config = dict(
    mlp_ratio=4,
    optimizer='adamw',
    lr=0.001,
    warmup_steps=620,
)
Rows from block 6, named by matrix and row number. Each number is 128 + 32 x the weight over the matrix's rms, rounded and kept within 0 to 255. All counts start at 0. Numbers have three digits each.
# ada: adaLN modulation (shift, scale and gate of each sublayer stacked) (model.blocks.6.ada.weight, 1152x256), inputs 0-127
ada.430:135150136133085174134115132110153136103118129093121106117158149132073084152167199134138142106152104134132196130149101122146109121101129103114170117142137102128173136096121153071116119080103101115152102215150150147099140147148152162153110097134148148162125129086159093109155120118121159110149108124081146170121185112152121109162112116175141141136092120125131190143105141176144144167109
ada.431:106143140158140145163116131160140143190145124107134140115144122101153142142105149150144113127099135156132087124140176141127142148117140111132130132116149102131159127163137147129112179115133107145118127093129132092151103072136145130168139142125101145161173152159101145096093132132107146136114106110146100142133152154101136156118101131118120127146141141138169143121124108116102131119149
ada.432:122164144137135103149086126158132138150119142100117120071118171132147151146087121157166131134077132159168123155159146087113137171120134127144091145138153130118118126156138148111136154100136134139129093106119132107168133090165158114184098143104108136138188107184151146117109133114126137107099113120168142139150125157087137165131118121114107091158156134150126150074101099137113132060172
ada.433:117101127120077181107179104101094123069120150172137110137183134109145113083134128120102190150162149154113156191144112094134118128110094112122067128086124142131137138137134131145147133144112117062077127153100132142140147108148115163120128126111188137144105153129128095144121094146101126087072092114059134123102130125172108119109130103138103170105154117151120063150085174122134162126179
ada.434:101118074109138073130131068167138064081060138124109179098152098134110146171116104168140203091137123197169118219127092090121155114112043102085075075111080118202078070221091108084021072064147105064115063150054039136144062119213129092073055118127142097111079137202118112131143104130096083089095157086140146109109149088165069080119104089110089112148142128151143134052171175152065074177209
ada.435:129125127150099142128142120135137127089127124163134172177121143122115078144163105088108130125129129129105135123142126090144125122147109115127129117140124139133128134142122128126145112150097135128135136174128126147107108139130119140108123133081138179093137126127130148130144126139125129116126105139136127135125099127132124136089138143158110134155126141134143116152118131149147132130122
ada.436:131153105130156137142127131131117104122111127149128145087163115133158133146161099103131156102152105143123112146119092113103128120088115122112131156105098134137096117142095121120119145142107113122147114149110114108133108158146133132137138149107128142123063157116112120153193122161117128127109115151132134143116145085157085111138130157139131157126182174138148168118105156101097109139135
ada.437:178128164159113170123137168082173163134167100039133075142079178170123113122184129091095080151126139063075118060172145157178107117169135157171198148156158168134162162084153162150144121137142149173148092207192159152126127127079164176142136150155070134089159108057079155063190153118159168102194070129125133131149111144108145142141147146176146147105112171139080156162156097167191104105047
ada.438:059145084132139113119086086186127084120054149177168150170199125125172124072127084153101161079103101180133157177058055108106182124095134076073073107099084115148091112156083075092104105107138137099161063175065081132117122189176091108098099121147148090110107164180134101187134103140104074177099118091073118149095131093134107104100088099067150110075127088094134104126182144099082133156188
ada.439:101087130169093162184116137110164136098192146130160137137119159116068148128149154097100063173084133110120108067149171162124188087123146123135166119130134132109081146078167088158144135156154159143130170124148158101094162091079125159143160181167140200118161101124107161126147140131094100124171118114152156097156121153075137148151174155142143131124136139139119100169147078133194150133110
ada.440:156121163136058122109120139114127152082114147152135141141155165165149139112110122099133096153107135092085156096096103089138118123131144153158160129132159163122116136086151154143126102133150126157143110176170114159120153157106109119133127103149140158123165160107142111139099128136162155127180136108116152100170089153097154147096157132124113122100101134098117129128145091107156135163087
ada.441:123131127148129121135164141132103119108116114165141129108127141109117128125144103149132130120125119131104148129115125105120131107122121101123134158112122123112130114126122128121157135165126157126143166134130136140081141125131084101138113110125152127134148156115164139158145142157143132127130122106147126107162135118126125138096130130110132106119135127139123115127150128104128136150124
ada.442:122120133146159129125144150136143129193105144116104131104109123108104128114098121112119136123124132135103137136122123155124132132141139154127133132166130127122144131140123147144147143141126120133124144107130139139123129149135121130127135141122128112126137124128106118127131153111118150145124106143121136135139145131127127145115129139156122134138128129141165106120082127130107118113130
ada.443:127148132163147098120115134133131140146141145105125112116122122139165125140146143109139127129130122122089136127116117115123126104120142151127134135174131126111132132128131124124157135136153144130133111142131128117123121115122131119121138145169104099141130090128160122128138120131122134146128136159137074125120124129128135142144119128129122110103100112138103124126137128135124112111126
ada.444:146111110084124155101198105121166104146115151184182132145146119114085117159130102099125161125173139134147160150125101117103105132095109150114108105137105110176108113140116120136126136148129106101125122107113126148166117147133110142099129147160146101123077184106116099178097047081137122123101126121115160123091156098174092127119129100131151133126135126163161084113126165107114085172135
ada.445:132083143142129147088116137091102150125130140145133159131109169181103119139093103114159141149158133111095095141132095082138098121145135156131103133142144164121143159079153128112159078155143118094102114101134134158140126151141124131120133105110128138098146094085106160136102134117147128112121121139131147121156045145151164155106153107133131097096128111104118098112156148128168132126132
ada.446:132161157154190175089051145160135149130121124133123103159101142129158146100091177103113080137110167103156106078081133128120119148095221094143127099126158130115124150117150153172139153082122175184171121132160137115067168191070128155133163150136115135126135076152110109142117157112154157144123149114082111179120178157095184128189139170136155113155123153127099196163069090107084165128084
ada.447:128128128153137104120187088128147126145112100130113155113153144093090151157116094136129132112130136132150123128157117114144130118179119119123130122151128145159116147130116136124128105143141164123126133131129112149098112123129158137091110161118085142127125142119119173146124107127126133082136079165098091163101118122131129127082123126168117084181116133144146078142135129145129110108126
ada.448:109114107140130135115103143111132126155159099164123153169095107088129134137159091117123143105166110123152121137142142157126117123150125147105125127127109101124136127115120098113162106141132109102115153099109140124119123117118107091093123113155146139090137160107106147116128094134163107127121147151168144108128109109162141145109112138121138167111146130140134137149154159149138115127132
ada.449:140148135126155125136116128152125125084114176123145129044121157181078125092217177150145082146092134103130127083128109086139136156167168128146147115097127163116137132123130113157132119098084172171184159125156114155149166137104181206137158127120160125163112064135173115131118141141139117089155097135111125128165127127085140106142159145162091135147076151101141104135127085130129159069098
ada.450:134160138138115068157085126123091141134154140140076100061127169139143154166132241153178077128087112120137133085198153114132128176136148072141175133105142094098116104075126133092130151112128178156152136121155160145131153077116118100191119092121160143216154104125191138109112136221117142081164139126130142123116138135073123147187096085122108124159189104139139194078136068130157168124105
ada.451:064125063072135099195099100195083066157062196135142175098142101136164215125130084219171167063126047200178105178066093152059176189145089119054130085109068085182134064180075070053091076111116091090148137048071076074103092167212120086101085159134055092146094114163086081140086087144097076112136125095172180175143178062153079090158089071079155126216178096103195159103113158145093116088183
ada.452:101151108132105104186160099144107105124118157116135115080129096097133158087183136142136160133130096153134144167116113165100140122158113117118096125140099133136142089152116087146098125124124175101095155089098111135118120107128115139148154170149164085189057120156154147153116137175119096160075114135098128101157116098141095090187133125173079119124168134156148142152119154123084131070170
ada.453:121115127140128120150133157126108123135124157129141158132157148156121153151095073151135127131115109132125126129086091112128134144132109130122128127151127130163090148120127109115109121161161099107135127107130114134112109136146128100142125133113086117078097121104142100133146120078093120119127148130131126161114103113121104112142136131111169096141187124135110128114107122093138098126131
ada.454:148111127141158089093168099126122122122130132127072152110115156163105156165129102130170131135121145121130132133154115050120132116119126130142109122081126135147084118122138129144158105151130131105121102144125143126113111162140111135101124132141107115131124126141126106129131115132130103090132137125141095133129101136124136151076125117105147072150142109146168044101148124140138117166133
ada.455:131130133116127107141129123136103131144116150136169148121120123133094142097136094143112129128123121130113111136111123149117125128145127133136108131094129123153119143151138119135120130132137130138108130100123091158130102148138135124138126157141127146100136108128144115150124117102147122144109103117146168176158122131122137118148143157124115143121120150125130152157138128128120131093139
ada.456:195129181150137119088100152097160180146167118098126135128102135134107136169100120110108091161145162064132111072129169143124075102154169134182166157176188153116158155104170195164126151148122102197123130128196165129107127139091141163154157156110131157089183089085091138093131155077188191148151111156164137155169138176112184145158161165154099153152109153134120143131074094146164124119057
ada.457:140110116070081192154184091112082113131113113095183091153150121100165115076151125120126149126149114126123108142122115123135132152106072175131136106126107158158147132146111114133146098147131147087097140094125085109146092110131103128093122110114149130129096152101156129129141096166118107142129145117103166148121064109153095088106133125137121136097167133159108108184094156104145108126138
ada.458:180150168141129117104099144126164173124168117116111115139114157136146123142106094111128098155138131077127106088133137122136093125148158147171186170136169147123115156106163160143149135163158138204132122131184153118111124165100141099153146135141125137090176117100112165133117129124203177156178137132161146121128113168114163151132149156116117131129132143124111128132141094177181094108079
ada.459:139138126107093160117149106138194137122165159050172086139111158105128119110138097116146078158114162094149096077124113137124134118180159189140139099145125137159125108114152103160132108144158123161146148085145125160160090122085171147095158123136082105105129103137090182098141126152138111165135148103136117106124067142101142137128157151150139113141119151159109097197135101151147104080108
ada.460:147147133112113121132147122130126131106147132103112149130136145142133103134110120128122150119152131117121161137156141107121106121134120143135158128149128133133134124140117135127106141126139126135131096137138134161137117106116129114140118111111131118137124130120136127116115109135139146135143115130146142130113121122156110148110120130130118144127126144132101140105139139169125116129108
ada.461:138075128147120135116133146108120107111086112099128090139122110118146124128162183112116171152111164169113174180150121160152141130111092118122089115149131155127140147151121155141165126094124120083098103149109137130141181146182125188123119111106132139133038117142114098149148144129047127100100083111047142140056155129131083090126139105144167165075122120144086140140118134089110179131173
ada.462:134196133135135139128131119162095127122128128116146103133118110139159114133131145131141117124105129130155142122153136099128148151151139118137157147106135123093111116158114150126163166112143116172162116113135131100155145112131138126143137113095113139170107115177146157140122146155130147122152143106110104135089152136108125106130108129115114129152173137155102097144129114141098169069125
ada.463:092125101112145146146109108154130093105080159143153098086150123147125142104167154156144141111107120165116136148115085071118160138092130136097094082090096114139069094154098103119138116096106086088180131156093095099144132147162117159096125118104147125151088114148100105119120111162077097094102147110100136123125140096123105105138124120147108105136119136160155139115116132101073127114155
ada.464:135117119123189097126156135154190105131106152120126123118132117145159146191119091104132167109134135156082166162077136147067118055071112198114132129180123076152066116159114153130110165139147116119142082155115135146151114180166137134121098212158112121102112101132085098150102103080106152139121109132128148196109236108150096123147123126107115140123117107117201130135163142105097102111140
ada.465:105126099109172103178127102128082089116083151148122122092145112146178130108149148180137196098142093196152163206126096091111133146083067068094083127118095104129085090169091113079126116073082134057100098130075091112158129114196154133158107110084159088155068130155156082178177108149088105094074111126119148099122162081167073095175103099111125135075122130140153158060117174110071146147195
ada.466:179119185141115165122124154096157193124188121144130141189095162152111173164147137105134085177113146076166136080134168132140095125181152102179161175134188155110145190103197173158143142168193134185094170152189164164103139142091154177161166132120140191083203098090093146107131116099182182093156132165148157125168105198095182166129170170124137088133144148099135166163107093128196127112082
ada.467:163119161161152135115079162116149158117132110105135134107114149158128101097133107163115146137138129116145126138119122121149091162136119126157119160169160167147138160147149161134133130149142091132080129133157124135143127163138170132162152138142105111085141166101113142129109128103162165111112116129141125118149097154136145128159154162083120132110112170115103137130142129134147104110116
ada.468:140154182135107134127118150111141188147197160125146077090092171100108144153119188098165072171109135081143106071168156149136099158131192140165149150177184133089146135063181148155127168132111158164128178149184182175121161088072131162200197161132118134164196127074113178094162184137149169122144116129132101105186100177087190191173149163126141119149111161174109136130092083130173142113078
ada.469:115168127112149123125098107143109134083104131169136149115143137170092162124147127169134117126129121125184119123100129114089127173143154082126123109100134099145117110121140114111145125104124143135130114123127104136114138148120116114129113128119165121124152147153149137133130131122166117130130128131140155136142127136125168127125128119082161135169138104136165128129150127130123131101131
ada.470:116212116114131093163122112170104113120110169137126160103141122130184175137112119196152123110109088145124196132096110195102142142115156092120151130181116104121104083159105111099106143117121130155180108100117100109050102144144126117152128189119090102166104176176084132152141104166137121168140144106118150143117160108112118096167097118074086175128143115148140115106179118153081138127139
ada.471:177176169156101162144102170124143169146185120154150081189091146099136098106173148058062049161098145053135078036143167196126113098143179147182218119160161150089136126105143140189157166137081191209191178113203148138136152109045124117158207112171123142151132096098093167133065153152154168159193107153123123158145123151081154134178146181161143133120145207142117180164125076142151134114034
ada.472:128125115147104143122158134138128114187129136119139148133089095078123113102115157102128129126129121133114102125128112134141144151105147175115157129140115117112145126113103128130137127156124123146142169088125160083122110153138117121117155117156146091145092154114136124123112114127100134161142137148099146120085143116132098117131103091140146103119142081130192092122105130128128087144125
ada.473:141082136131069158098119157083155137067159115130129125135088127156068135185134151146152107140147152100118169096156131068120113113164132124126142089146135119129109145092142134135147123084124098114128108148150147154148169117089159123097141082157074135104120125096110125142166119113131134064139123097146134094137167116135151124116157125126119150152082122136106109083142126151156157138089
ada.474:168156170151126120107093137108138160168146119148133113093105147103149126156145177112142083158116170068078148069135152151139109119101164147176156116145165119114148132119171156178082163107135120184147152145181128156094166123070153145138138130124135152130157162097140150109113164153173160134156060129117146156162157165100168126140150178114098133086101165109160151124155093159141169116066
ada.475:097106099082164107142103135161129099138078124128148087108170071139137150090115117157110190091155089181125151196069101134119139174123115090088084125123099116107136111169107113095122108101129077089116085169079129140153113196176110151130114073100132065134108122155122080122151111068122110177091093063115142147132192100171106123188105107089171116109079121115116173086157171109075081127183
ada.476:172110182101123179079178174086110181134167096137115125135096135133087148130131196094145067184122188061114092055165189145170102111155201168178165135085182151094139181069181181192163168163110141201145151112196186121116178131046110176127151128094114172135191101105130155138142159110169179099170152118140157144142162192092190144086175135155174113131104110130130068166106085157172173103054
ada.477:090146116144135140109140113133115142160139124127121148146103140064113131150162096095159122106162089109147151118089071137104119124135152102092141110137124103126113139085123087079104109116106145125134127102124114142171133135107133115082132146162137114114124148091106113115141100127144119115140122112098113164090077109152151117099098117117156138155117089134136140148135148118153154113119
ada.478:145109137108104115150142161100103131128143160134148125092173090144161189092156148149156152101167106126149112134136189118126093102153108114126138146042131126114142142142109154122147169120139103091118178126151153125146129110131115142162162156135116136192111133081093107139149129138104156124111135104126168151141161106167109119184115154128107122158176152133140147112154156086092107093106
ada.479:166130139150127139114165122109107137141167131120073101165122135142128100151130161065118144150118160141123157148186116105153134136125124138139112169137134153089121141133106157145179155143138145118126098132123181147150113143140125139147191125116130127151068115130126101133127119144064154127102175144083124130050090133126067120147126115149151141119157138146116109162124127171136132153150
ada.480:095142106145130108129097137124122123110113129144119134116130118128159125114130110178156115120147096113152131115092120109127133124134156065112130094115114109122111112103138071104129101089125116130137116130119084099121163129107143083095114120114127130129153124126121130141161124156187060129146125112160120118176129114139189112141131122096080108155141102141127151101168137107118136119123
ada.481:121105128138148080135102118129144112036089159153110116105167155167130122136124125152114131121127137128127115129149141098110124118109105130130120113099125134173136119140130131135115115137133152114141123171129104148101119115128129145132071153123140113123174129130130139101103153161156123105129088141126126118182146126127138147102142119132102121136140140129129141093160127115124126129122
ada.482:156128142115138151118098154122122136125128129162155160144113161116112149109120136163119075168083148095139127077130124109139144154092141139161177117115147137087131134107147142140127105135172093157160157143163123125114151141114099112126128129120170178094153148142143144156105144122120131143194170098161170091151088157075145149118157134098093081125118123074069108107152074133186140139100
ada.483:136099152133137163082188147106121155102160108117146127140119108134096116128190121100125071165118168086121105065144156135157131155141174122149133131118152146088135167100163132176161157178108126169151147102157168104171123105057125124093141125103172126109162143128144154166119109098142137147143117159174135094140131162095172139055166163128180131124122112104146056145128093134170113134088
ada.484:175115159123112170106142191082132169139175123096120121139127147138103092108087137102111075164133148066118093055130158120183101106136168133171170188158152181087158174073161141184160154218143098164114190167186183139096179135068174167144205093113112136091162133048126147063163182102153154149165118153129092091172080162113161188110171190133141139081079165117116109133119103075189170126057
ada.485:142167133119137082140138120158128120129098150136125129128133159144134146146132100141144124131104133134122112130117121126120140113128122144142122128104132146132109128149121136129129120123123132143138127130128110135127115170144132131141117132135142127119132115159111125126115136127121129141137148105119152135128097137109120137129130138107099114139124154106134127118149112123123136104134
ada.486:149125129104135102129096134116109115065103157155116169121165101144137104089117183173128126133133140129171164122125132100155125171146132116145111121078116137109122120129118138153126116094130097126104105151128142111124166144108113142133139092149154126149096139150156087141113137113131114127122140080117184099141126125128121121162127124074104143136123106117100130076135127100104161130122
ada.487:128109128127084145127157136111120132155149140108152141106099106125118087101115138127120125138128132121112092123133119107133132142159140169128128128144124128103127139111130117138163133133145109118121129110130140149139110118114134140123160138152111138153116119114152144149139145142108120151127131113127123102127131125128127123147145138124099120089121124128118118130124128139126130130123
ada.488:116141124156135152138098129139144132136156104142175169156139138063181078125076085133121110130120115126118118123115124152108132145098129094123110130138126118143117121131133103120110130148142162100139129116123105100116099109130102072121139155117101131100124148133084165166101107131115108191112107132155102113128098120110137164131126153086103063113135152138086115112137116115126114151138
ada.489:097157095101132135186117075166130095166093170106175145145199137115181120096108102167100206080139084193179134215084090159094132192105075134088076102110097105174137060180087109072121096103152118060098108127071089096150050146202078107157099158165146128126072174162106109129152079145091111157054150086115152150098124083170065107197076095078112179139186153172107189171106181113078087157200
ada.490:131104143122139109147149140123127132133127138140136135148145136100137131123111120098099141143104155146103123142150151121138138114105111145138115162126137150126125138152128154162133166154090128126123140148132146159108123119146129134156141133138164093133143143117103128150115108121078154132104117125118124122130145142112098134097142154153135154117137154119135097134143115120137125143142
ada.491:092107077060117073158160094144067072103048124111118093117189111131112166096163141160168177103121081192175188194100053081125173187154056108077109079095075122171098118146084084064102050097138118063118096131070079116144116161212116130099086072094114090158044145147118041133166063136065076065125128091068178149071098084150055055147104066116169128123145083120116123128097150131108109097196
ada.492:129111127131157086111091145119145123122116138130095131097088122130102169104131173155158128133130153130160150126140123161133128202119124124128110129138129120141124116123139136133147106115120108148136154143123139118107136119141153138120115097138107114131122139143128092114118149132148132101117120114154124082130144132131135115133129091087123093122126086095152130100136132110115138150127
ada.493:122106119118154127118125114117114131138116141141150131130118126112140150145134118144155135126160116126143146132103119142106117121138131104117112110132119113117115112113140091121099104112118118110108118121120107132133131139117112130103117135119144091131130133107135139126127135153166098133112133107130105125146112116149145101128130125120133124157129113134133125140123149101141142103140
ada.494:137107122101153117129153099091147127144132110137172095169117103110131135121132078139145163128167102138172124158087114121099100165149103098119122144162126123167113115102135140097123097140170125093098098116119121105130100167166120105135119118111131123063112134114132130154179100105150135178118128108154125087165107111163132101157153121110147119098153105164143119142126160132125079132143
ada.495:102160134164143134149134119172158134107114133115098119154125132143113113164156134125110120139101115150125145133114127137138162138147155102129111142157144138125151128132135128123096136129115122138130137161117132124124127152152156130150145142141151120125144114164108146146065131143117117130116123147087107121135111143107144143122121114128139133143133117114116132130147113101123138096161
ada.496:141120153143126131132103136109142154131154117108121096108102168140129127143122135111136114153114133117129129114166148109131109132131137142140142144133157135121126146101149150116132131128136133132133124120156160120132138121124138127186135139141133142122157109111133146111092126119112161119139145126144150120128126152110136141155147131125095090170126140119108123113110105156161124117115
ada.497:126135114148110134133099120112102117085127082143172100138144136172140139095173128139082192098169112158138066189163130094141101145128061114110103126059111113162103089146112132080134122081147108074109122139101107099119100069169089050155093132152099163146122124127201147144130130150126130111096161116157110113137127105179105121143110104106111129135181157116058159102153178146106093133155
ada.498:103065092119129135161185134127095100160121127166151135119136135101118136124161127120160099154105102127142075108118118128125180137119092142110144091132094117122121116116125061122159073152150134109119176115111103101115144129127096104078106136133126125128117121128155132158159123141101064106173161132145150102126089110108104098108145103120128148138133101156136080129086110104206159116144
ada.499:152155130143124156098125143148167138152157087113128159107116165139085125158092052116098046140094151072116083043136115113128148150125154148152199111170130129158136153113142116151146107172168119202181133114159125114129091144078159104077114141131092135052169130132134167132119109084164124148213137171188137150099078148076143167060125165119188138107105157110126097127113069168178108171076
ada.500:126115133118082162159131143100097130130136112169124171132098110127119142112124184138133142128160104135097135135156143179124120141137142093111143127103131109103145112100124134111145162126093132106118183118145149125077179077122118109139126166130104165181111144087114161152097171170117148117129121117155100114138202107152121128123134105111132094150089112089151109112136141124132149142120
ada.501:135131119111147081162125095121141116158140127146110140091137138073119138117130137124163139122127113137156117141140118138073128143083100142127126136109116094157092081116111120118132125112133131111111134115120129135139126101141127127152112114105119130144114131116114098128143110117098119125116087099121141169118133112131082141184113092143137113145098129137169178113151132134138127143135
ada.502:133133130129126139111138115121142121063088179131105131101126149127111125138159174145127136130124155135119160136124120108134121155106118142128104113105126128130155124122132141127106118118102126110136128179125122160127130111134129163124103112125101122154157106136112116110126154130135127121123113175123125151151142140127133138111126113127165090162127104106132125132140128137118123108135
ada.503:122174131175162155133086145164107138148108125080126123125108086166114150118141130185150126090119118142110116130132185142176125197159156130131148154146134144135155143169110159109158132145088070158126187067130119098096097124134172149132137099083101082115161093155100134063100144157148152102134162180118107155112094151120161102109092130107170104123203126087112143140121126089077126091132
ada.504:113110129116144122123122150120147130105136114096065054110061103115106154111108145109139130126132125129121145131137122127110133121130128148123124161155129121112124147109123131131156142142102143137121123127122159159138156125123114177132124122155106121142133127134133092110122142131116130140128149083121136115110150131134123138143124119151114161109140096184158129120112133105134119131128
ada.505:132108114130123125123114122085134130118160124110114113162109097146128108109157135137115134126167109112159150124135131129117110106162119139115149115139112110131124110088130105115137091108129134111099119122129142106104130105108135102091139148140122113122110125088122123124140120147148111136141143124144138116128109113156130106134126112111136137114122102129121128128138152146157121151116
ada.506:068100102166144095176177160172091102147110122129100159118120107120066156115184103131097113150079098166115123140075117170150191115185177125096093148122111160095116116123136076131105124174127123110132159086089145081056162182161135108142166143082094126122116130170101156151101142105085067157104127130133132105191142121092140111136177132133129157136135108108141084140133099127125135104179
ada.507:064142086114155179160162095167103082131076151155179109149173125095128127063177163117131139107102128172151132154080087145137169115085144098086055072114079139145113094163086064137116129086084125088144140108073082124155152124120103163103135113084185110177054135176131081175148128156080071130065112098052113112119120083125099090135125124115143136088131136133157090144088144025056198146177
ada.508:096163087096103078172143125170067082134074158175107186090185057172112136150124153191177169062127097177066176171124129080140157144090114107086142121115086081103120094200063114091087140085125083146156073163082107147069130123169116119103079087052190129184073182186147054136140136127115112129130117071089155157064223078155078064134072073090136120108125065085198173042185158187065150157158
ada.509:112148118100137117159127126118125120109136159127103182117133168147108089110133174140105101139104125115139121103157111118131156105137135132128151096079118131114111102081128088111113090073131158135163121132131108123144148084118124128140114120146084147155122114131116133118127136191127088110160134136148134102146085122104132125117131113120083103105117149119091122101136106112152154134119
ada.510:110065092068111114164152117140107086120087160156146145156201028130133129078142093155112193076168092184164168193096155104122127108129065138094072140048082121135140109195093114134103117115138077079024117129079110097147098142174082110100135113091167140158108133108093082156147087096140104150070111101119152127158193090179104107177101143150153139135154137107132158132109184089059051156182
ada.511:105159109099151124122083120131087133109129118148144189083095105149167134082144119215136105103152078099182115102099135124135124179155151079113163095091116094100110120106145090088085084082166126154144160110136078090108139096104140091083099190121109156107160122129150158155129112165206090120165115108174159106190115114136205101139128134056090104114120106112096129111178139097123141096101
ada.512:101115107091128128152168132128088106152100141121129175100157115170159198113137146128171162092155074159113153159129100081134129141101101110091109125103104120117114117123101107082144101107117098093111105160109127106171144105164097163127137095090168103188106129112089075095145126142104115097108128131070114121129101094164103105119084094138123094109150086123201095127068161072106156188149
ada.513:151148170139111181091105176126106170142148095132107152166097143125157119129120196120096068177098151081127155069122153167173111164148202119175146124180167150082153172100173146186164137138152129198163176122173150091076158135076134131128178142146128141125168150155127147126092144146149148120146180173138130127177092184077193136128169163106177109112107133088128137160090081117132183136083
ada.514:107142094102136135186134109129122099106103136145138092122123105126122158110127123109114182095158063177163146187102102121080132158117080106082134114132102070187110070135090113059126107108129134090101120146094105133128140135195114120137095094167160121136058133123133069091138110130108122106112148115109136125080168071172073094185086074109140147127169104162119162119139170113114114121172
ada.515:141103127140135157133120135117102120120130133179160122130115131139089137139159110142076133137128129126111153133125120119121129153139106147134135121145125125148164111125128130135124123140146120119119161099129121128133156127138086099119117137139144126109126117126134128137115131125129119110137134091155132111141137122129115119111142116119139124141146118097122103141164129141145114126132
ada.516:147171146143125120169081142149148139159152105052145103119103094123141132096140214125136086127097143108132128085121194153179120138152141120166140103161137146099165117184131142181054179086153090164117083137154115117126085067078208151155170122167100137177134155156090166084125147155132143164126095122170157127155123153090133114176125188130077140107115199041119188138135094116070117089088
ada.517:150130164090121167093089122101139160125147125123143127148109142117154139161119172132146125163137173110156117123146157144158090168158160087162096144159166154104160158116161169160118164147144113135111100153151131147124124097099122132153149134136147165133152150132104170112136123128149163129091135102138122089137138168124171141103154158123119103131133138123090117148130125106113139093118
ada.518:158055146170097147109180150080130143098134103141100153144118184131065084152136101112082088221103138083113143096122078130147131094192117137161143129143152185156126170063177127151126043152100125119096167131154128138138176192128147116102139147106102141052109133117090150174152137133138114087176126147105146107153015164087155101081215117145155120108092101106097058161104089135234139130122
ada.519:132149129149140124125125127163125124123126121127122140142122155122143139132127082124149121133090139139121117132125126120130140129138116123142116156129134151141127144168125131131134130145123124147132118137125117115127120151150127132141118124098146131100138104174134139112110131121115122129128119106124119145105098144098119122119133130150121118152147138108136151137113105162130128098147
ada.520:121094115107113104129152116126076112124098124108142129133158112124146127127098101124104160112149110142111105160105106162118124134136107120116104134125111165140147140140113119121081090140116155092090117130108106153095095175148111127112119124070111123121115142119098136120127143134124113159111099128090131149144092115154117115118138126150136135110144121134112131167104153128120117129146
ada.521:116116112144139168157133097156149117132133097106136107096109113130120112124140097106112173095152113171104130175129134107120130112069077113112101141139111125160129123188109119108073127117144117097062078126092103138163061096156129109143112146148107145109118164132099141100140129132113124142083102116145119132089112119158082138117093138132103170125130175162141171114126165153120058141172
ada.522:140129122146118145125135122117121120152156127133142138127089113137124136133122148111121133135127137124138161133119121145111135110124139152127150132176121125107144110106119134137133128133123151127134122108124163136128101136125099132125146134175134146151126140121165109120122161105102129143133147141128135163116145127131102128150123103119162136139103101140136107120103129190133133155128
ada.523:131125130146107143123118137133103132122128113124141152160135138142113075155123151118122133136128129124149121131131126122126125112153121137126132105147131131107169118136138130126131125111101129127142117127128128141157121123129125107123136106121153138133142141131154142131134136111125131145126140157142119132146128131133127124143148148151090145148088149119115141118097129169148145137128
ada.524:134148139145122114112097131121133144144135115132129151136128124138130132127108098130122147115148120133125115147134129108137097133143133124127117152127140132120128135123123155108140134132152101130123124114127129112114123117137131115141130126129141127101136132124126148123104128113149163132107133122128121112124104128146134138111115133115116125145134137124128127110148141137114113125130
ada.525:132144120170166118157081133165143113175130119079103148133097203119170184164083097134182122150091117134138122137098103158082145106135122131138136097146124106162107134154145101125098111128087145137129079067125097111084127164137182145148108181116121134117121134162042127053115113126140105129142154159139159185139135125100112132199144131120075120174172154075158197141088103111137101127147
ada.526:095140124110142120124098130141107141094108136125092132084132144145149153094143125211159112118137097109139164115102122160125121177131155062120142108112132112117132122121154090096097100083135128136135125140140084126095150124110144109110098129109097121118166147141164122104144146130192098129161143087155164129181141127128199126153133130061089130161096132098119170070162127111132133102116
ada.527:092131113115152140125094131139125114120087122137141126106143130138141145115135118163123114123135106107143102111111117109110123136135140107114130100093121114131126114120139090112145106108118108134136131145127092109123127134121120125114082134133123123115141127127128138117125126156164081124150128119143130128150136118130174107115131126121129114139134131113116147123119131104135125127115
ada.528:110148123155148154119138113156121127143103082122143136119129066117144145100134097171140177094162100166104122181093125122143110200099128096113086176139124118132140119173109139111148139145127072115091123081096122083173084124169132085147141121122123114132137211150103168145153110125152136170074144142174108075138121128166136116097095121058155133111137101153134070115169170100080089168167
ada.529:121174127113160134102110111154138133134128099122077155123133199159150118132097106131116128092121123123117163127138095107109123123101133075116142146133129105116164137121107126074091128115136165149183075146129121167191119135133121093154095140104159131108169135129136170130145176145153142141139088138142097144098113120127130161072086133111112118129109143123163140107155119134145085208118
ada.530:130142130137110154138125135126116126141141120118162130112151149089128107140132151145115128135127126127123135130123111106126128162090136152134133104135130114126116131111132124125134139101135131127148126108132115149120144106118121129139123163138117152121125130136152105151136138134131126104130164147119120160121120126126128123135123125128132121106110139136104139134109124133115138142128
ada.531:111143100116128123141110091136170108160165103106069104086069113072148061126113088163162179105164113166166145187181152130096120121145079101114088151127104094122120071154116108101142131129143161091086114091084131091137118071172139048132118121142105114140135169155114189133147062205156105130092095068210132066137111114169117171114098092098065121150169124221102110081196176163100122137183
ada.532:140151124164130120108104128152169132116136090103124121166126152131114098140129054118127141121146120121100155144110107135097114124170129126128136148140130115156133129127138123111139115164135132141135102151120132147135092166137124103127112139157086119073147133122101121103136118104169127141135117134123104154120114130143133143110126121127152113146128122142110146148160142167143075140137
ada.533:176145170112136134110076141126164169157156113129141127130120144135135157128087130127136119157136144098158112114118167118113083130146154129170152147138176134131117143129166175145144159137153124183111129141174141110096152137113139128170148161139115136115165116123104146148109137095192185149136130102155143147139148173119163149164147152094111095156105153127128147118113107147133116098098
ada.534:120157130111161134111118133156099135135147101127142149171099136150146102078080119131109114112130138126152121115116144151111121132142155133130107135135130124125128127137127133141120150131148160188138127072121125120139140113102095113148148109142116119127150125164105146178097122129166135151107121105133129131129103143125144146133112143109187077152125132116099124147118131129107131132123
ada.535:141138097138135133161156098153126104145128162109093101104145109141117123153112066123128137094117087142154116140139109178101150084143077174109177150157100107163140123140091120090080065169156143140125117061113137128176049149172147099103103180185115126106109153133088177105092104136136115128182084145164168153070093101138071116064090113146165120160161112161114128181160131175182059147149